Rows from block 4 of the image encoder of a small image captioner, named by matrix and row number. Rows with one number belong to one neuron. Each number is 500 + 40 x the weight over its row's rms, rounded and kept within 0 to 999. All counts start at 0. Numbers have three digits each.
After each neuron's rows are labels from the 100 images, of 14976, where the neuron reaches its largest size: "peak at" is the part of the image that holds the peak. Only what is clearly more common there than usual is listed. The data: photos with spoken descriptions (Open Images, Localized Narratives). In brackets: how many of the 100, against the usual share in percent.
# gate: MLP gate (encoder.blocks.4.mlp.gate.weight, 512x256), inputs 0-85
# fc1: MLP up (encoder.blocks.4.mlp.fc1.weight, 512x256), inputs 0-85
# fc2: MLP down (encoder.blocks.4.mlp.fc2.weight, 256x512, transposed), outputs 0-85

gate.349:496481501488520507437480490498528524499538489474516408501570496485526495514512566534463499451563539465553513444553510514477455463508572489469517540555549543474521549498465505570539483464493527484459500471474544529533433510544423561576519537460497521494540542
fc1.349:496502520543476512452464519560545535489514492524534518553541549435540471518508532564496520525562515446543518468601506541508437438449528493523525480534527526503523583527446529571513497453529545508457513452514514528507470526523399533528498548525519504489502536
fc2.349:443482591512478550476531494466496522444582453562538571461512503543464488514483551469541525595506478464486510619527492412473443426503438542533526456476458489462517490408432501582505513541480519423502520484545532594444464490506505439448533535495478520442548468
peak at: top centre (30 vs 9.4)

gate.338:538504551467467580470433474472578496500407505491404460556470475436489530444475517502479539529466580535556469505469457462519470531499559533498507488463434459501488422568537451495585489506580513484532524471496460497496458492503474526509561490475461441507510552
fc1.338:495517456491503435473541481504450506471610473524559473429503547530484460529471539512503521481501392419445492440468522541417484449449448472491482517556518559534496529507462513475448504604415539547505507527513514504483519493525486491495526498548545537518554488
fc2.338:499463496560493530532556478551498485518527575531530452500513463518485435485499524475486468482588441498485537505537535444433427482491503469454438564486424488509477464464436547500504466558512537516578545545564478445529491528532423480457576452531476572529437455
peak at: centre (26 vs 6.2)

gate.355:518450468504473496534548495455474522506543504573496450468516487500550551484479546447484528519436501486469515505468518447555522466518453447547492507562530487457480489494498474505494424467477575536526559493505507510554511498540497519439487541507465479461482588
fc1.355:501571531478523529428521555549514543460526522525424388538567489532427488448501405496432487537521549559536510547516504525525511491497499467462505461469455496551521487487459510513588473491493461528472503487469517503433475509546461519533540550537498492509503460
fc2.355:468468498525508549505534549503485477514479497495473516490457572526427471462507522446434554514431504543544459518493526495497544499547496500525482522509463514509547495370501520500525514458512484524465476485464521501488476466535485548497496485539553499522573526
peak at: bottom centre (28 vs 9.4)

gate.145:498554482508502517527488513498538533565498453525546325493463505503530475465496533504530454456471480515533495485460489438459437555493467531452518541506519524509501561397494433490545453483482520503492531560531442469521477430490493527483509530453508510507457449
fc1.145:549450521448492473484499519492476471464513437546492473506567481481466574566503495522538516579585556507500483496509501406403502470524519482518414445552478564462511472552434523497506518531489488541474485463471486559495499469470544490459500471476485498474534533
fc2.145:482438578519553562509471595476490537499540497454458439456416577452476443409548508502484446507457506502509530471572432537491484443502481518578498431507506453471452529527555443484525498535460585502485458526492539472461475500493462495454453434506455400461594502
peak at: middle right (26 vs 9.4)

gate.327:440549473443476513499510480554499497530547443589509417493539483462461580422556505493503522454510540533560575478510508552513475437445482467464451506573491478493469470481457527524541512499522543500524497473458514455508486482506497505524434552539490482519498562
fc1.327:512529442386545449488454480528549500505471526486556523426483458551440523496503506538526534482528549523456514538449507491460464506427479527514490552482463503447551458458494505514497534561515552512524464510435502533497493444506544466506453452643407487465486632
fc2.327:508485580503528494521464567518497466517519551526538454508521529406519502508480529463497477535429482464517544475479516458456507484516404515539532460471502545440454455473537513461568532462467486517474519470538457503510500522484511522548457539540462475510521426
peak at: middle right (26 vs 9.4)

gate.405:503513518472535551430486522532512511442474393497425440538433481506513539505426500528512471512497545521427521545491551485436475486467490468511517477566522518485535520527535506559446562502497534545514516464566448425510494521467502537511558497560461478454407497
fc1.405:479520489505520549507511525552536518502479434480432519552473480541507491597436439522491496536487538567456558516486575531455521440547526417451517481572475537547530549521526531553455559456529492539547483478545458445512495493468518462530536486493473506503387489
fc2.405:562515529472496458510450461493550429467461480438493521532501535569476518476439527382491506447486524506489549471576508432465465605493560498495532531478514444586564482477444489556576493511574404506463511444577575518516520497539454514482485544577521489488498462
peak at: top left (42 vs 14.1); top centre (26 vs 9.4)

gate.55:497524428462470515545535439476534532497459448494490460506556484547481531501503510459504501462523520564530525449579465514402442452591466514537484503453482558499499491484508532554408528514499515461500485484582491513466531554521480498505466463453473437478480469
fc1.55:508446508497527553391475525444471529547462529528513486474500523468563472434529511516521459516490497478494524559507571524628501572428477510475504510520484466508427497512402434391535459533535496459494527577504510535502522484443493497530490457491506563572517492
fc2.55:553486603433439498442531541437487574553521541506545384485483512536561439488568485516457486491475507432480455467489465523500489560494449373475547545500455468455508566526484484501482464511497498524485493556456506524518568472489470520539473480475502543491531526
peak at: top left (32 vs 14.1)

gate.410:484487455475527544534515524486492468573471544530465398533477486499514589500520492524514484487507467519517515496586515539564507462455504451476511445540487498529421537488382468508571534575519537519531493521482544450542443472535500523425547502528522481514582558
fc1.410:524488579498489422467512458492492543453550441489525527463537532479515483500478542459462476480488495463513480507420459452505507549489502549536474551448487513517539473513579546531438485421491504547514540511551444538486531520496493466548485537472481543460426463
fc2.410:488522584510495492515496441502459488499517499506539456484501535468548553548495521536479423493522545479541465509484470501506471596566505517460505488562474460514543535540489463475485594477472496404489460548465455558513470477572473471450513558469458459496491479
peak at: top right (35 vs 14.1)

gate.179:452470462463440518465445443474519451465537479554547367500475473556549539527480547524520563500504511476547519428419524539557481427581447479472481469482517526550573512580446491497467540475478408514519419484560600500399515530551520476538474507462487514469491537
fc1.179:454486482508454515460517463456484431520539480501522465562533448518548468498471500476506570536489541512553579526425460537519497426574519500472503474494500471506561529490446512449438477522500402487541440459585575500442499537568494518544472481532547493537478489
fc2.179:563528501563447505564532511521490477443485494534504591506547596547447486519443492458505535452504525475593463454469582574532473457474472528431495533529524431516514453488509447534527466441490449451480515516519474493509450482514492446495443475529475591516531495
peak at: middle right (25 vs 9.4)

gate.178:477540413499519511505419462512518480447542554579550257535523468511462502477504528515477505465503539535484468522463524448500441477533515483469545506476497505550493440572483532554451471496589519494480496408512488510482499516533486521462493537443504441454490506
fc1.178:487492538457439471539514492474481548512473430531450441533500575505507516518519505621504582488489533440488554487491463507481522541571471492483537443539561535508494576464514440495435509532512535535514459520532461450518508520493522451491504506469451516449471529
fc2.178:489497473494478501453435452560537539548557485475483505445472559499516466505472488548422523484536462480476524535427493509492524588463507461575561528582442514507551466513496435471573531515564500506478402521532557546496470516508505426520446407444565412419532554
peak at: middle right (25 vs 9.4)

gate.47:409533516512530535525496490478524575522519502494463380509540471510549521439502447534514458456536525534557493503483481551522498497535518475510498509451493525545502536488587515549525511485438445493435465505429501475484435500470468501498499468465495470485445518
fc1.47:443498465489519526526495497480494539503522480482484427551515481495552542453438444493572463530542516549533495493515451528532492505554559514522430514504506523531531472500563507533532505469466490511484431499462518453446478480476500486502466488472528463440458547
fc2.47:536479489561463502486479486464488409447519511477502605532481483449547535520475469482525523463538549494471507496500404462486506473530470526497531438553551470498478568474489524567544488587476510480430535504482468520474472503517496494534434477455485504508554556
peak at: top centre (35 vs 9.4)

gate.294:556491454487455529444452527538492469531412500478460438558557485472532514525440509514517584537545500562537483479526471493534474572514552568470504481487485520442461489527461556462439506593464512452456469510383463470470524469520539480487516484536465455455517511
fc1.294:563476506497435488491484497556497471489432520500436499500533515482513593509508480476472590519540536531525456465511493470528519562482579522441464461472455536410506508482508576467447495574450597438456471485404491477516499495495544466496525479536515457445557525
fc2.294:517489483443501526486569551488446473528544472407376593491633528467440507535544557458523484489552462545535463496545536443465494492547521614530430468464504508441517517488506475436487461560477502494484468462536518519570525508499513493461465503498496492463481467
peak at: top right (50 vs 14.1)

gate.503:501445498428504444453552471442493495480503512521476407449580613460596437538481524529453516517473532448512510562520521522555428568422572556529521496473499486535476515465526484465452505490498426571519468478549514486505434460510492426561537480511490497424402507
fc1.503:496551533558533534559448497522510516500458493492509514511458388540425568425456515483555475493527460514509502455464477455447552438560468482502479517518492524473519471554429503502491466560535559461485488558436502496491534558497518627449482506460482529555569502
fc2.503:550524528485416508503454513495463473503500504471537456519572540516565470460448467481511475478506595483523509443543500504472517541572549488441533506533540597535513437485515500553456494559524454530552546445448483451489500463532518507562527509487491536469458534
peak at: centre (27 vs 6.2)

gate.224:441558476479541482503478512512471502511578440581638391450536534487493493530448491512494450444464523423477516519503587451473525520537529453457583488480472527538531501495598460522493498501534474496475507406470509535493472483502478479531502527536453464454511573
fc1.224:505393515523480494452441492487564491481482480427452562576567457487492445532502561516529469514495495563557466402535505550484499514563513514508481516481516450553492534462476475475570526515486463455508514539545430454520579567498550538500526524480500547490474496
fc2.224:455504558482457537595465529502512506438451500532431566495513530595459467505455473552625495516529529496587478504535469461513567498454454486498510556493443467529575453554464509471478507503532583443533440459593466484476474495492483444563471499519470521445619463
peak at: bottom left (41 vs 14.1)

gate.436:532529487487468512441504469540531511503564450536565328509527508527520509483554446545481480501468468491493522478432570448493486473505543481456515551466460510513474413557453473455499510556501461507520504500534496473502520465533465482476478543502486510487401512
fc1.436:529556432469517427531519486463480486461450540415488551486534540546524583465483497434538485508477435568500525528503494512492474478534479515543464518465564464512515484467553502488520523495508563519474517458447494555567529526524477537443537544513463489477576477
fc2.436:495549486447610498490516492533498472461534516496478615492464505573589428559553518553474447547480500470527527509467515536533504514525438418487499534488504512445458489415462540496479535472487462471480548537492469476472561573534499442494446481494515437440540469
peak at: top right (36 vs 14.1)

gate.283:484541508369509510459569420509537479538563490491525480453566541527548477518471502466526429545451530478516492543533485529530417582482514499512492488489474500542456416505444503493491527479518522506511404482493495480461460536545519455541454479529494552495440520
fc1.283:489490511357494568472564456529530472564566507525500508471512542510524418575517446506497501528438492481498502532554539490559410524469504457486501494544528508518463480508447480470510520442517482498495435470514497480466511475532508410521470535541525524491471515
fc2.283:519542525497542553483515471517489457450465492552555603510437459481463490527505531469508480460533443530510556557410510518481474451465440477515490467461467506419442560512433498502471514504460532466507472506569496529461458518446535481427485453571540539504536438
peak at: centre (31 vs 6.2); top centre (31 vs 9.4)

gate.211:483478442409512509531482468453499483481514461566549322509551491500574522482516490480499521547457532593512506527431527521473484504475525432453475521477497481519473484602424480527508471504531503442507531500570550434496530544575477463456511523468542498476480463
fc1.211:523531473457508558429558550540507548460531525450497474509453501381503504622456516500491486494534538413493468483503511477571469449458398437513484486539476566528580502522559454515468421522428505512489511464501493515523476515545460451470522536511524488504443483
fc2.211:467437534510497426498475521492536495546490477430477503542435442488584511537495590489544518498526542490424486495460458450561478556446569533485506469501518455443504527436552430492451476532464542395473485541445518480475458440521510410461513594427518518527533494
peak at: centre (25 vs 6.2); top centre (25 vs 9.4)

gate.176:502463486516530494422448466473508537435518498520560411505484455543560561520503574515466491538483451553434483450464519446496597530641492493375505507499458452515493512547570543466541453498503453501514504507550507535492525412467494522478467508484542505479454486
fc1.176:468509517526502465466440445502464546486543501589532551543478500494531601483499584495469458531433486511530500436466547454522575462558581522428526506463487454515493578513497536484510486539523565554488520489473488540459440504530459545489516566500544534476494450
fc2.176:525455482507447485548554450557479478484506576460573589569440526576414463481494495613513488470530563499508549439446524494459512466509455465536568503530474478425524514541516483564551481456510508503522504477555499534463573474591519513468583479496467524505444508
peak at: middle right (27 vs 9.4)

gate.347:488551465417493497513478552448534491479563459508494360534482458582492539431525505507435502517529494553459524513461584489474453500498480458420563537493506585558495574399526485537530502510555531485507516549566545514465457445546475448454468551481443481421494497
fc1.347:455541513480531532510552540460475518492482505490425510467475519568545610497488524441449546513550479524490492543524495422466410473513516467466489510528494483487554505439646522522489554439495508448517479436535510481519452423436428495488461522542431490521511480
fc2.347:474483602467526522502489518472462528477513453535507496448489475432554519463443507520507527478434457487532487448517513445513454542507461490554457517452522548462519422507443498460498562527448493464487503520456446495505452518492447484597512523526499488505513550
peak at: bottom right (32 vs 14.1); bottom left (32 vs 14.1)

gate.235:457427512338499479487520469492483503498543551527516455504559548508562473480490485501522415528517511439479497526504515523468442554495562525522513536469468487531468422523487571525488548512463507475485433501542465498474504540560510471525497472551459494381399599
fc1.235:511549533562522498473472510510533517465434426477484505517413477541438605444554517490546514473495527568444490452484482499434518490505449540525490465573511493438520537524568475517482507570471502501515530507486476535463466543528550569476482506473448541539573437
fc2.235:482494496568405456477476489462442455543445483477440515530555519491519496519473497431453505460457574485426532495573480553483522490534543445432583588529506566507515514526572581550492502539528478495514487485432517468520458511538517541520537526450465512475479563
peak at: centre (28 vs 6.2); top centre (27 vs 9.4)

gate.433:526560494516529503491538481470496518521523468447506438457526510565572442511526489442556574523501532499515515477447504420527440477454564488522518521487533431587443468475512438431451493499514495576484392474512493432480533537504535447480541444485523510508502473
fc1.433:567568481509528510537505521476482523542565420396501504451498535505533452513469460476522599479498551442526456484428558481558473471452515490529480483508503508561517517399472442426469473466528519583518459486473502412477533475466561492535527442505523513509494504
fc2.433:428495466527557482474503461506513533516470515527471512448503441508475596459529486506480414504441455476626466495517514543465466569502506505550503521470510487500498533475487493513513530488471540467521547476449482513454490540509478509437469451516472567543484508
peak at: middle right (26 vs 9.4)

gate.443:437561537501505511539467467512531453497489471527506481573505500577501468544471505508531511520507478476431468548483489482505479493446469531519616551500523507395388501557454545457477466457495610516545477483482500477503492437526438501489477546512389501586512572
fc1.443:425475471481492517474522525602448470530519494522520568460440519545440504568521519434515453520446510515471527509456472536548535524460457539503538514461498459533418513474486498477523427514480484506470408490512496509483548481550496453459404546491530522471459553
fc2.443:438571443516468475444483490544486460440465582491508480583532527521529501590553492479504535495511545559443537461529509554441529545520520494486425532456535513534530577524534498398410493447495518474478534537489485484524453441452558515573448531510473523476564515
peak at: bottom right (32 vs 14.1)

gate.42:524497439540550451483537458502467546531426484496512476565557549546519539530508516503564508531477458558554529509510438516465496471500560499538498403506533540462553504455507417487520561511453457565491496474501523521482468494440554478509506546518438420514504501
fc1.42:531527490595471460488538504429450495541621465498596487542480536543544549563553506428497561538494504542492527500437466476482499531545519488477526464517442483526585504557489460486566468515536547477528553561504542485505464498441582446482505497535478491496561498
fc2.42:509478493527524507517457502434502476403465526490573555430491465454479486573521546473441499474528545518479505577502482538459564545489494497470522570480523485568517478511474545508555490532534507442519495523498478435430511536565508436453527471553536513477525515
peak at: bottom centre (28 vs 9.4)

gate.439:440559461502464431484512544474522464543513499527513433489551538515531510576523519430514506485545535524452500516558423471487463503507538460471537557467502547566450431514532485512493480433542576504521552404481480446523460498482426536498474477528524484490497408
fc1.439:535439514471528558535499487463483502504464505522542471505451443513515500446474490571485491474497445474589472515457548494511520515542470503516442492523482445468573544519470488496538519549506433501476479567522519509464522533530560429528534533498491516473508558
fc2.439:544494561490469515578538447521502493526600470502546506469490457560534557404483519542505463501476400459544472512492464538493511512506499434590525539496533520488499467475559516504523522490501466516526483589426474465546466524447426462543561507485434560507531457
peak at: bottom right (36 vs 14.1)

gate.87:558537460566511445524505511508558568497536508494496389463541512519495478567501423533529494433467486524531518426515516550494567579498534478507472414541551473488465476545519420450503473501515432507484486523431440509495531472469476560532497535461527542503517481
fc1.87:426496505442475521510477567569523492464454466482510568538495483535565516433484538504493562489499521555468481529445537503506483436490497508433531558472451541435555477472515531496489475561525598515452459470521551472532499456504551501469525498537529449448561551
fc2.87:531493524473485524512458477488509490487564539528561468497459577599526541491507510485533454496494541534466473408499471473509623557500565423440477448463438523546461516524566433525487527558513495523483458493479455505521484543499453506418458535479485557409532510
peak at: centre (25 vs 6.2)

gate.29:514520489514487523444448536462491563598513447452511403515489434508457490502482484517406437447524542499516475499488508577506482512465423414466502478539495569551562509512515499535509435550544438533519442505569526532456489464500494456481482540481535488547460487
fc1.29:403521471551503557418533531537532498522502498508509558522522545447539466444499473547558503510480499539564533496609440530474498548565515495516488498478538530583510531464489522498517540501521435468494535528464555510550462483511508446548482563464439551541497524
fc2.29:456505471600453496446478522579533503541463420447468507541526440528410452445430511492488512531534500507522533512594595472516492540468512528465492522454551470539467521448487441483486490425547499504557473481519523545482489494430489485496521470402586514508490454
peak at: centre (25 vs 6.2)

gate.166:551448415483521498528502513472535535456545541562560282507524466581527493527514505516485539499498545566494510521485568469492509508502576480469488489521521541524456469570490534491491460463534506465490508492521524498550482468538478490429503554487485470405453484
fc1.166:491497510542475505459506425462430529497523503558543431476462525486460434487510510494516482504532528494498498553475517566529532509503462557511504505520546410554476485522479503473490448515498498509530468494555417478502447495524528513564516500507452538519523526
fc2.166:513509487506430503507457497495442459444516514409502488536454557524524485457503519428509454525531470567464523520528531520428615415468548524470497467517512453469505514448560457519504519521566459496504508484466487525505493555558463541532496487528492509436526488
peak at: middle right (29 vs 9.4)

gate.158:481404533461505421485475542512512503451529480557472417536513525661521573468487515428504441499514486482537499493533485458470481554442518464502511495577479517576499444478574414486538463547556513480471470544513480505489518528536523458476543549462520512491537469
fc1.158:493515457506487531537513483487513478568500511462490470504558461365424436489516480554464527439507468555485464502484571495498495451581535573500523502458520463502482512495463561525489495464497507467488512486482486520542513485483472546550471487433423490457473556
fc2.158:499572458474458468558453549545566473521520532521513488527521523448459468468509540519487535551616528434503568517621438476515536502482541457502512469581484576505461482526508621492528456554521506499567460573501531504500539463483525453411535563469525454543547476
peak at: centre (26 vs 6.2)

gate.202:472495506483534499502473472437510494483527508507484470524486521436497530466481456532512400475465553564466503393501463499477424513516558422448506466514501539504532516453456488500510511521522493433503568510472509472514505521560487489440513522524469489529555485
fc1.202:521508541527451510447501542506483468487501508510537452480507520533497537510531576499494596468553456399504474580493505493557570437425401488531491489466485529464499454557509523479480497507492480570515456522509536517539494478478492511549490497473574554504439459
fc2.202:456506560469478525473520430471484483458490496516549464480507543479516539507477528484533411540556479495461470507470554487571496519554581441484485475495514467512511497579420479443449554462511478476512508508510430589560505547523486521481550478557403470508517505
peak at: top left (38 vs 14.1)

gate.267:516429525510529474543515496416509451442554501432456447495472566498505467585419487508503540498499468548519467523512462534429576547517526515552503500410502478514493459464561527574458518448508493500540530425537488475530555515520527534503484506500480445539501531
fc1.267:538451482519548529616518510421483449482541495459455524464482567513515488596470490549527562468510505518548425490531447506489551513521538511505504482473520493550519482470565521539476517461497535503502551455538511428517557515582486508498509535464514473513487513
fc2.267:541572512506556442544536534455461494487586492496523522539510432528476522573498462495462543505526501498486556535563437478498544438523542572470436477457530473562562514455512529497542516541532474506492570514474475479460506481499525482509517535527508511559474426
peak at: top right (35 vs 14.1)

gate.73:493488557474619510505535448498531497542488479502505501525499498502477528523539422544481523514494508525575518519479480458463464489473533424536506520469524582456496511440488570538484495499413557609498527583531490498541473419436519506498462498498442511440454496
fc1.73:451510543526564499468512461503541422519508493513479546514476530484519529465519468519464522550514537510545508503550529480416509468507561466502527470476523523497527547498515539503504462502484526624497547568566507512532458417434500473459485492446438476430454468
fc2.73:503493478494536505517392543547483558519437513443449488553479524415526520503508462500511512529538541475521534612518505518527525470491528550538521494506534567535534435540515518552525540525506465434520483479459534446460566507544482522477555426481474482550472463
peak at: top right (36 vs 14.1)