{"dataset": "photos with spoken descriptions (Open Images, Localized Narratives)", "horizontal_flip": true, "color_jitter": 0.1, "tokenizer": "word", "vocab_size": 4585, "encoder_mlp_ratio": 2, "encoder_layer_scale_init": 1.0, "fusion": "prefix", "decoder_inner_norm": false, "decoder_drop_path": 0.05, "decoder_prefix_bidirectional": false, "decoder_connector": "mlp", "max_precond_dim": 512, "adamw_lr_other_params": 0.003, "lr_schedule": "wsd"}
Rows from block 2 of the image encoder of a small image captioner, named by matrix and row number. Rows with one number belong to one neuron. Each number is 128 + 32 x the weight over its row's rms, rounded and kept within 0 to 255. All counts start at 0. Numbers have three digits each.
After each neuron's rows are labels from the 100 images, of 14976, where the neuron reaches its largest size: "top examples" is what is common among them; "peak at" is the part of the image that holds the peak. Only what is clearly more common there than usual is listed. The data: photos with spoken descriptions (Open Images, Localized Narratives). In brackets: how many of the 100.
# gate: MLP gate (encoder.blocks.2.mlp.gate.weight, 512x256), inputs 128-255
# fc1: MLP up (encoder.blocks.2.mlp.fc1.weight, 512x256), inputs 128-255
# fc2: MLP down (encoder.blocks.2.mlp.fc2.weight, 256x512, transposed), outputs 128-255

gate.473:143170162140125129138161065186142185117148114140146136140092175136149151111098114165169158176167105117127125119119102142100169149173136114102148131125172136169143186098178104135165136161130120136096149138179096093085108128136151141118153107106114169129083151174134121134094085111182154091127120152136072104102104069124173114141127105099108112124025112180134073071116111076164142088134
fc1.473:130116123138084061157136089163130216104164164162110057146167172123113114088158176110077124116115104127093117155057040115072150151101146057096148145105192103088129106115155122100155142151191191135086124116145117088156105133166152158144136121125128110174148125092113145129094080138130151163053122174128097083202152144141126105108187108095113133131134175130123126160104161135139152138147
fc2.473:078121137176117144126133084099139135105158151206147146130176154155130115096133124115081099129170093192075164137084138112134121080116161154099149143143134102063178115133115164118163127104144136133130111122173181118092116091172078181175166149120136145099132144134115110137132108134135069093105120092163144086124154103143139136106132191108153191133097111132148125198091132154115181082165
top examples: text has "white" (32); text has "black" (25)
peak at: bottom right (32)

gate.182:223157124134210078143120068130113093149120137101128074072134121177126140078087121139086130162213107117087077071166150115107131136109117148117113076133164161139127160113102117084139125132105186143097127161096141057069066129164164100165124105108175148166139159191182119127112131113124032129147136163116121113173145144121105134121082140174097145094149162069175101128135159138090179131111
fc1.182:179159123146205116150122115188131120142136123150123072075143089146149101106071173140120156170159083114089137037189134081157190145130146181087099059099124128158109116125112163109089142119114127151124139136152143044070135126145142119141080111134166125119128154167242109134067113142124078181092137159124187127114153131092127121104085139161104121114115117137150145141098156115058152130097
fc2.182:096108157061082172150111191164151110146160096162132102141107093107080145137155126082103066125149126162101135130130134113134083088158080131145136166118168152100112089126084059136127135099112121140112141097110167130133090129124135177199144107184132199174158066108135164100148107114142082191102105152170165041199079087139134135038138185125119093168181105134130152164101124081149067172144
top examples: text has "wall" (41); text has "man" (37)
peak at: top centre (32)

gate.476:149132177151126149163133123073130189097081167113120084131120195133102135062190120157154107159193093071082140175156107099123184149117086121038062118130118136148106149088091120071135136082119128143089141098133116117114142144115114121116122164148116119115097098168136115104142157108088110151155100130173183143163120165124132169144130127149136118103119169123137154125186120107157152173126
fc1.476:117124059080090064123093119106143061134175120112120155138149145108198164184104099093140154148085143172191119103128151170133080136162123134163211153145115170083098120120111171223129130131112118105160145126093123177174170090179103142144124133093057110153102166124093155113153102119159180069070109151092103109072144135142102133085152103092107135115150135131116108116077093108106112121132
fc2.476:142154065088183164112162071115099149155143101116117114088070041104139159113121098121196149123099116088214112189112119147119100149101161110126110118076187136119138164143182123157098113136152141122096081187128062111093127149119135106110118114106123054106100095089125095156167162154136177136176148148132151195148125121134152124189119055140146119135123118145178111135157150172132147116118
top examples: text has "wearing" (37)
peak at: centre (27)

gate.264:194079126144109140163130140123109148120116153119128118089080127099136145056127151077144149135085126126132140126131049132122147138128178191133111146159109105091114141145084088171108123164086116072143137073106131104166164139158107123155102203160135117083152193142150096129121142097055135143102142168121079101097170081080161123182115179159123106098117212119133127170148155181145109111075
fc1.264:120147096139181104226134095088149172160108170058127092133093119105148111149142129128125100117185143097109142138136113105163118092124133103089122180111144139092111193103096108123139102133163117190145151119124122138104137102149137168127101163149139118055127171109166139144126101135079118144107144108125094125124159119091166080173101128136060128118121114102147157148108139103135148106076
fc2.264:082196092144129114129129132158121189135126183156090099158134149093119139090082125076177120130164131084151169130174129154101125143202130102093113138107156121122131152137144118162144122152153153142060082112142123136117065166178158105077132078161109151112096086193118111080100114148116101161106151183144129110153111154128075066116110093157101167199098100162154129161163088100106078159161
top examples: text has "sky" (60); text has "grass" (28)
peak at: middle right (30)

gate.104:155106160145100144119149131129143125155093158130065074116132184124120113064182113154106129180216070066089118137117165108133174144121164132032130117150107143132151170113108133067169135109147169107127124143138179123075100143165167164130133115122102095168116118171124149121150129093141064156160078113199137170155121138129148134130074168074136149094148184134113091098149104118110100152123
fc1.104:151113186105123141123155103144130134147113133110149118139134115154125067110146161127142084121164099079083109118101142128184158122090139089074053114121127095167151150155174107045157146117148129157088121129115152113053131086108185170136086118185206127145129127144143122108103170148101100168119137098197146141162100087110157101149068111099089126156090102150126083182121161164100166110112
fc2.104:117092167118093130132111186112126092096148121128183063152138179147088168179132174167103139110168119116095163057164143102151136091135130115119157139163106138134128103111078133141098125112117126102120122114112147178177066085089086135156152142091087219198138145167133180135123038125116091150141117121117142061118158124132130184095138179154080115090129124133097104109107114076150070146104
top examples: text has "man" (37); text has "wearing" (32)
peak at: top centre (40)

gate.151:141094169120120136134149193060119149128092105142116165116164153168138127200116170104102148110124154155151085104112174101170157155141112146131161117108129146154087150156130130101103174111142117050144118145128155125101087158124120115116145057128137154191063113114158098166181116126062138131125132129089102093108092124151147155108099147125131128112201144096090121131079065160111178144109
fc1.151:207111153117157061153114193072080129154129124112143094077130060124087107160215092128163115149101130137142108106123145126141111139203114100137167118183107134136101171139193148110156119132142142137114094133164116191154123088088134113117066114094118131085124120144173172202165133088104116132079177188078121131143114139155106166094120129168111123087190072039085142124118184150151110114134
fc2.151:132100175115121103200076104094116071124122085124102217146137118119097185086130108132115145104204088133175092180166097101203132118116158129091156140101144079115113105131148111100045160074110179081085066123117093099116165114076183136157130143194176148145096115140085051130106111130131180149165125122123132121146115099100189069107121111125076132172192151144111114157132124161199160094121
top examples: text has "trees" (64); text has "sky" (61)
peak at: top centre (29)

gate.118:134114136148146126150134122095184155134144104137152172132162076093122144142165137108107190133137121137113115140105139103056122132113180120142147138079049210137118101125056152151135103112105151116150134159137200116114127087150152152115128103157127097167137101113189059166146161095137108118127126132114093102176110084098068149141126177077165138165122137154114131060073088130145152102099
fc1.118:148123098105162179122091093099118124131204106080109177122136059098107170178095100123111150125153179105133124175157125090087152129155173166148155176159088168084077065191079184168074102122153129068133113127140167154151148128140112151148150164211165108117074157187159093172127144113130176089134098141120077094142102120119151122102080125103145147151149089151123085111101147147188113152078
fc2.118:095160090108155075118134135129166148163100166124147162108155137114107080154134140123209162125123133104093134113077124127141121177091067131103187136095108225165123128160132127158115115127138148121119117121044121111076078078124114147111155133131114082096156165139135071141161116105111106137096077149139127142135060139140149122180129119157142075097153116191106166059149140139137174152103
top examples: text has "sitting" (34); text has "table" (32)
peak at: top right (38)

gate.416:164123116087110099102094189106075145095171140090136077155118137129138128131140143116175117099066116140087078108126061144143135103023147152076097120156169103077147166152129080114148099177192089124120154124146156145092147156121172150099076127135105187116129126079105111143163107067178071121159111107149138157098106178065154099123118135098092131122078139179089141123132122140146116132163
fc1.416:165123166067107101137094209102102099097132117166110101125122101128064143116143165107201145114104078153128147108134135161169110097063161155140127160158118203153134135134141142134150097122169115110105177141125104151095166151119159173080114087120060158164072101114104126122107151126177079111151141148175084182069128158084156076164147113130172093150109134181135125130097127122065159148170
fc2.416:132137117120127112154203131155111129099129166120140100155084153147054158143109098128100071120179081108145101124136159160115124115146108092117110071123149137135102134091098114081131058110152076168109129192133145118116100139136143163118116139175155136177173120137115030090098148098121133221113156125134142204096133179131126135172112087104129100088193107130093107088146172118114126194165
top examples: text has "sky" (81); text has "trees" (62); text has "water" (33); text has "buildings" (30)
peak at: middle left (25)

gate.10:098167124152078148124153073154123208091084120181101100135166171130129187122176138129162132114108131148177145098146142115117126153123142106152126078082203147100186115156134157115121168120089133109114149124122078089083134063170175191190138118152137144147157168064110128100154148084153106130135100190150173072131151138186182153116102090156122125101088136160138139163158154128117116155104
fc1.10:118131130093128134114142105161091143159111144168107123134095154160160157121146150144189160138107144178137109093118123138111170123126147113103168074121204145078125162115158131125164151111074136144118094105119074062094139134167208112219156121151198132135158161098131165056072099119154137143113130173104150123178153131183147112119100170158157146066136108110125076160150120151107124126100
fc2.10:052091113111071080116144106131088159069169146197113117130134118144126111147133070109103122135169154154133167118166077109130079152102159125112146079177173105080136086143123081079195137142106126125142160173114134028078144151190162132150172159132168126139103129112143107107110181098109094131105085145126160173106169126115140145118130173113082134114134111157149120117125114136114134137126
top examples: text has "white" (33)
peak at: bottom left (32)

gate.386:114172159171100133157159091137157133094165109140111131132121128141132128156098128091136153133123123127087122115139100125121134138115093121123118162110222104109134078100117106149160151162128163166101151060154098088108154117137153150130119077050124154138109162190185152140131094115112132105137105156119085122138169103136133176115159151097105079096136144123165087132104102087166142166134
fc1.386:122127127182101144136165064159166165081180116161109117177127173155097107118168125098154185136156102162095162068158127152125149133116086150093088121117192139145190125117160116118125146141120181123128167070166125033146087172086159156115127101118151150104134175160175099117153105151118125134071159135154073102130141100168145135151184143096144111101132123079109101094135141076189156147127
fc2.386:073109119090090109131143099108143162055110138175066148099145101137109172099162100085086114117167138143139184192149123140084112094078161133109145125155152075100186105189101122123153128104110168109171153100121110095147153142173067146129173119181176123079131163164114085130118116132129110106085129104177148127131185125138122118110146161111147160140121102157127096159150145129102111103136
top examples: text has "white" (28)
peak at: top right (41); top left (34)

gate.467:172149184169112187154085156121160127180138138090080111121117108087128169121098079120188115101085169124165102174092047104105151122166110110124119145119120126112152072157130165125117080185075121146099104111045093080151166112157165171185131135088156140210137157092135137104124102089123132164065103153094140096135115136126139140110151044131106108065145149078166100133072186148131110112153
fc1.467:143167145164112170121102115131139117152163128110110086139202106123134171127113098085205138096117157140119138177133109129096108101154122065103122143074116134124160104151139127088188133174088121157158141123138092099101147115156181178140149162049145109203135118114121074178133101117132118183122059129140122118097078099094052136089113102116162103064084055145142156096078166090103103106122
fc2.467:107125154150165127096140123086122046138107127155164176082193116120190104144175128118137123132089118104117127141082123171145143086110073130113126156104136152174148113167128115167169122112201147077181106133166147099135106089126188105156119091109116152133109111127129168142119152171092127101062105127170078088136152096144143058074109148146170118119102100184164112122073152101178126158176
top examples: text has "wearing" (31)
peak at: middle right (28)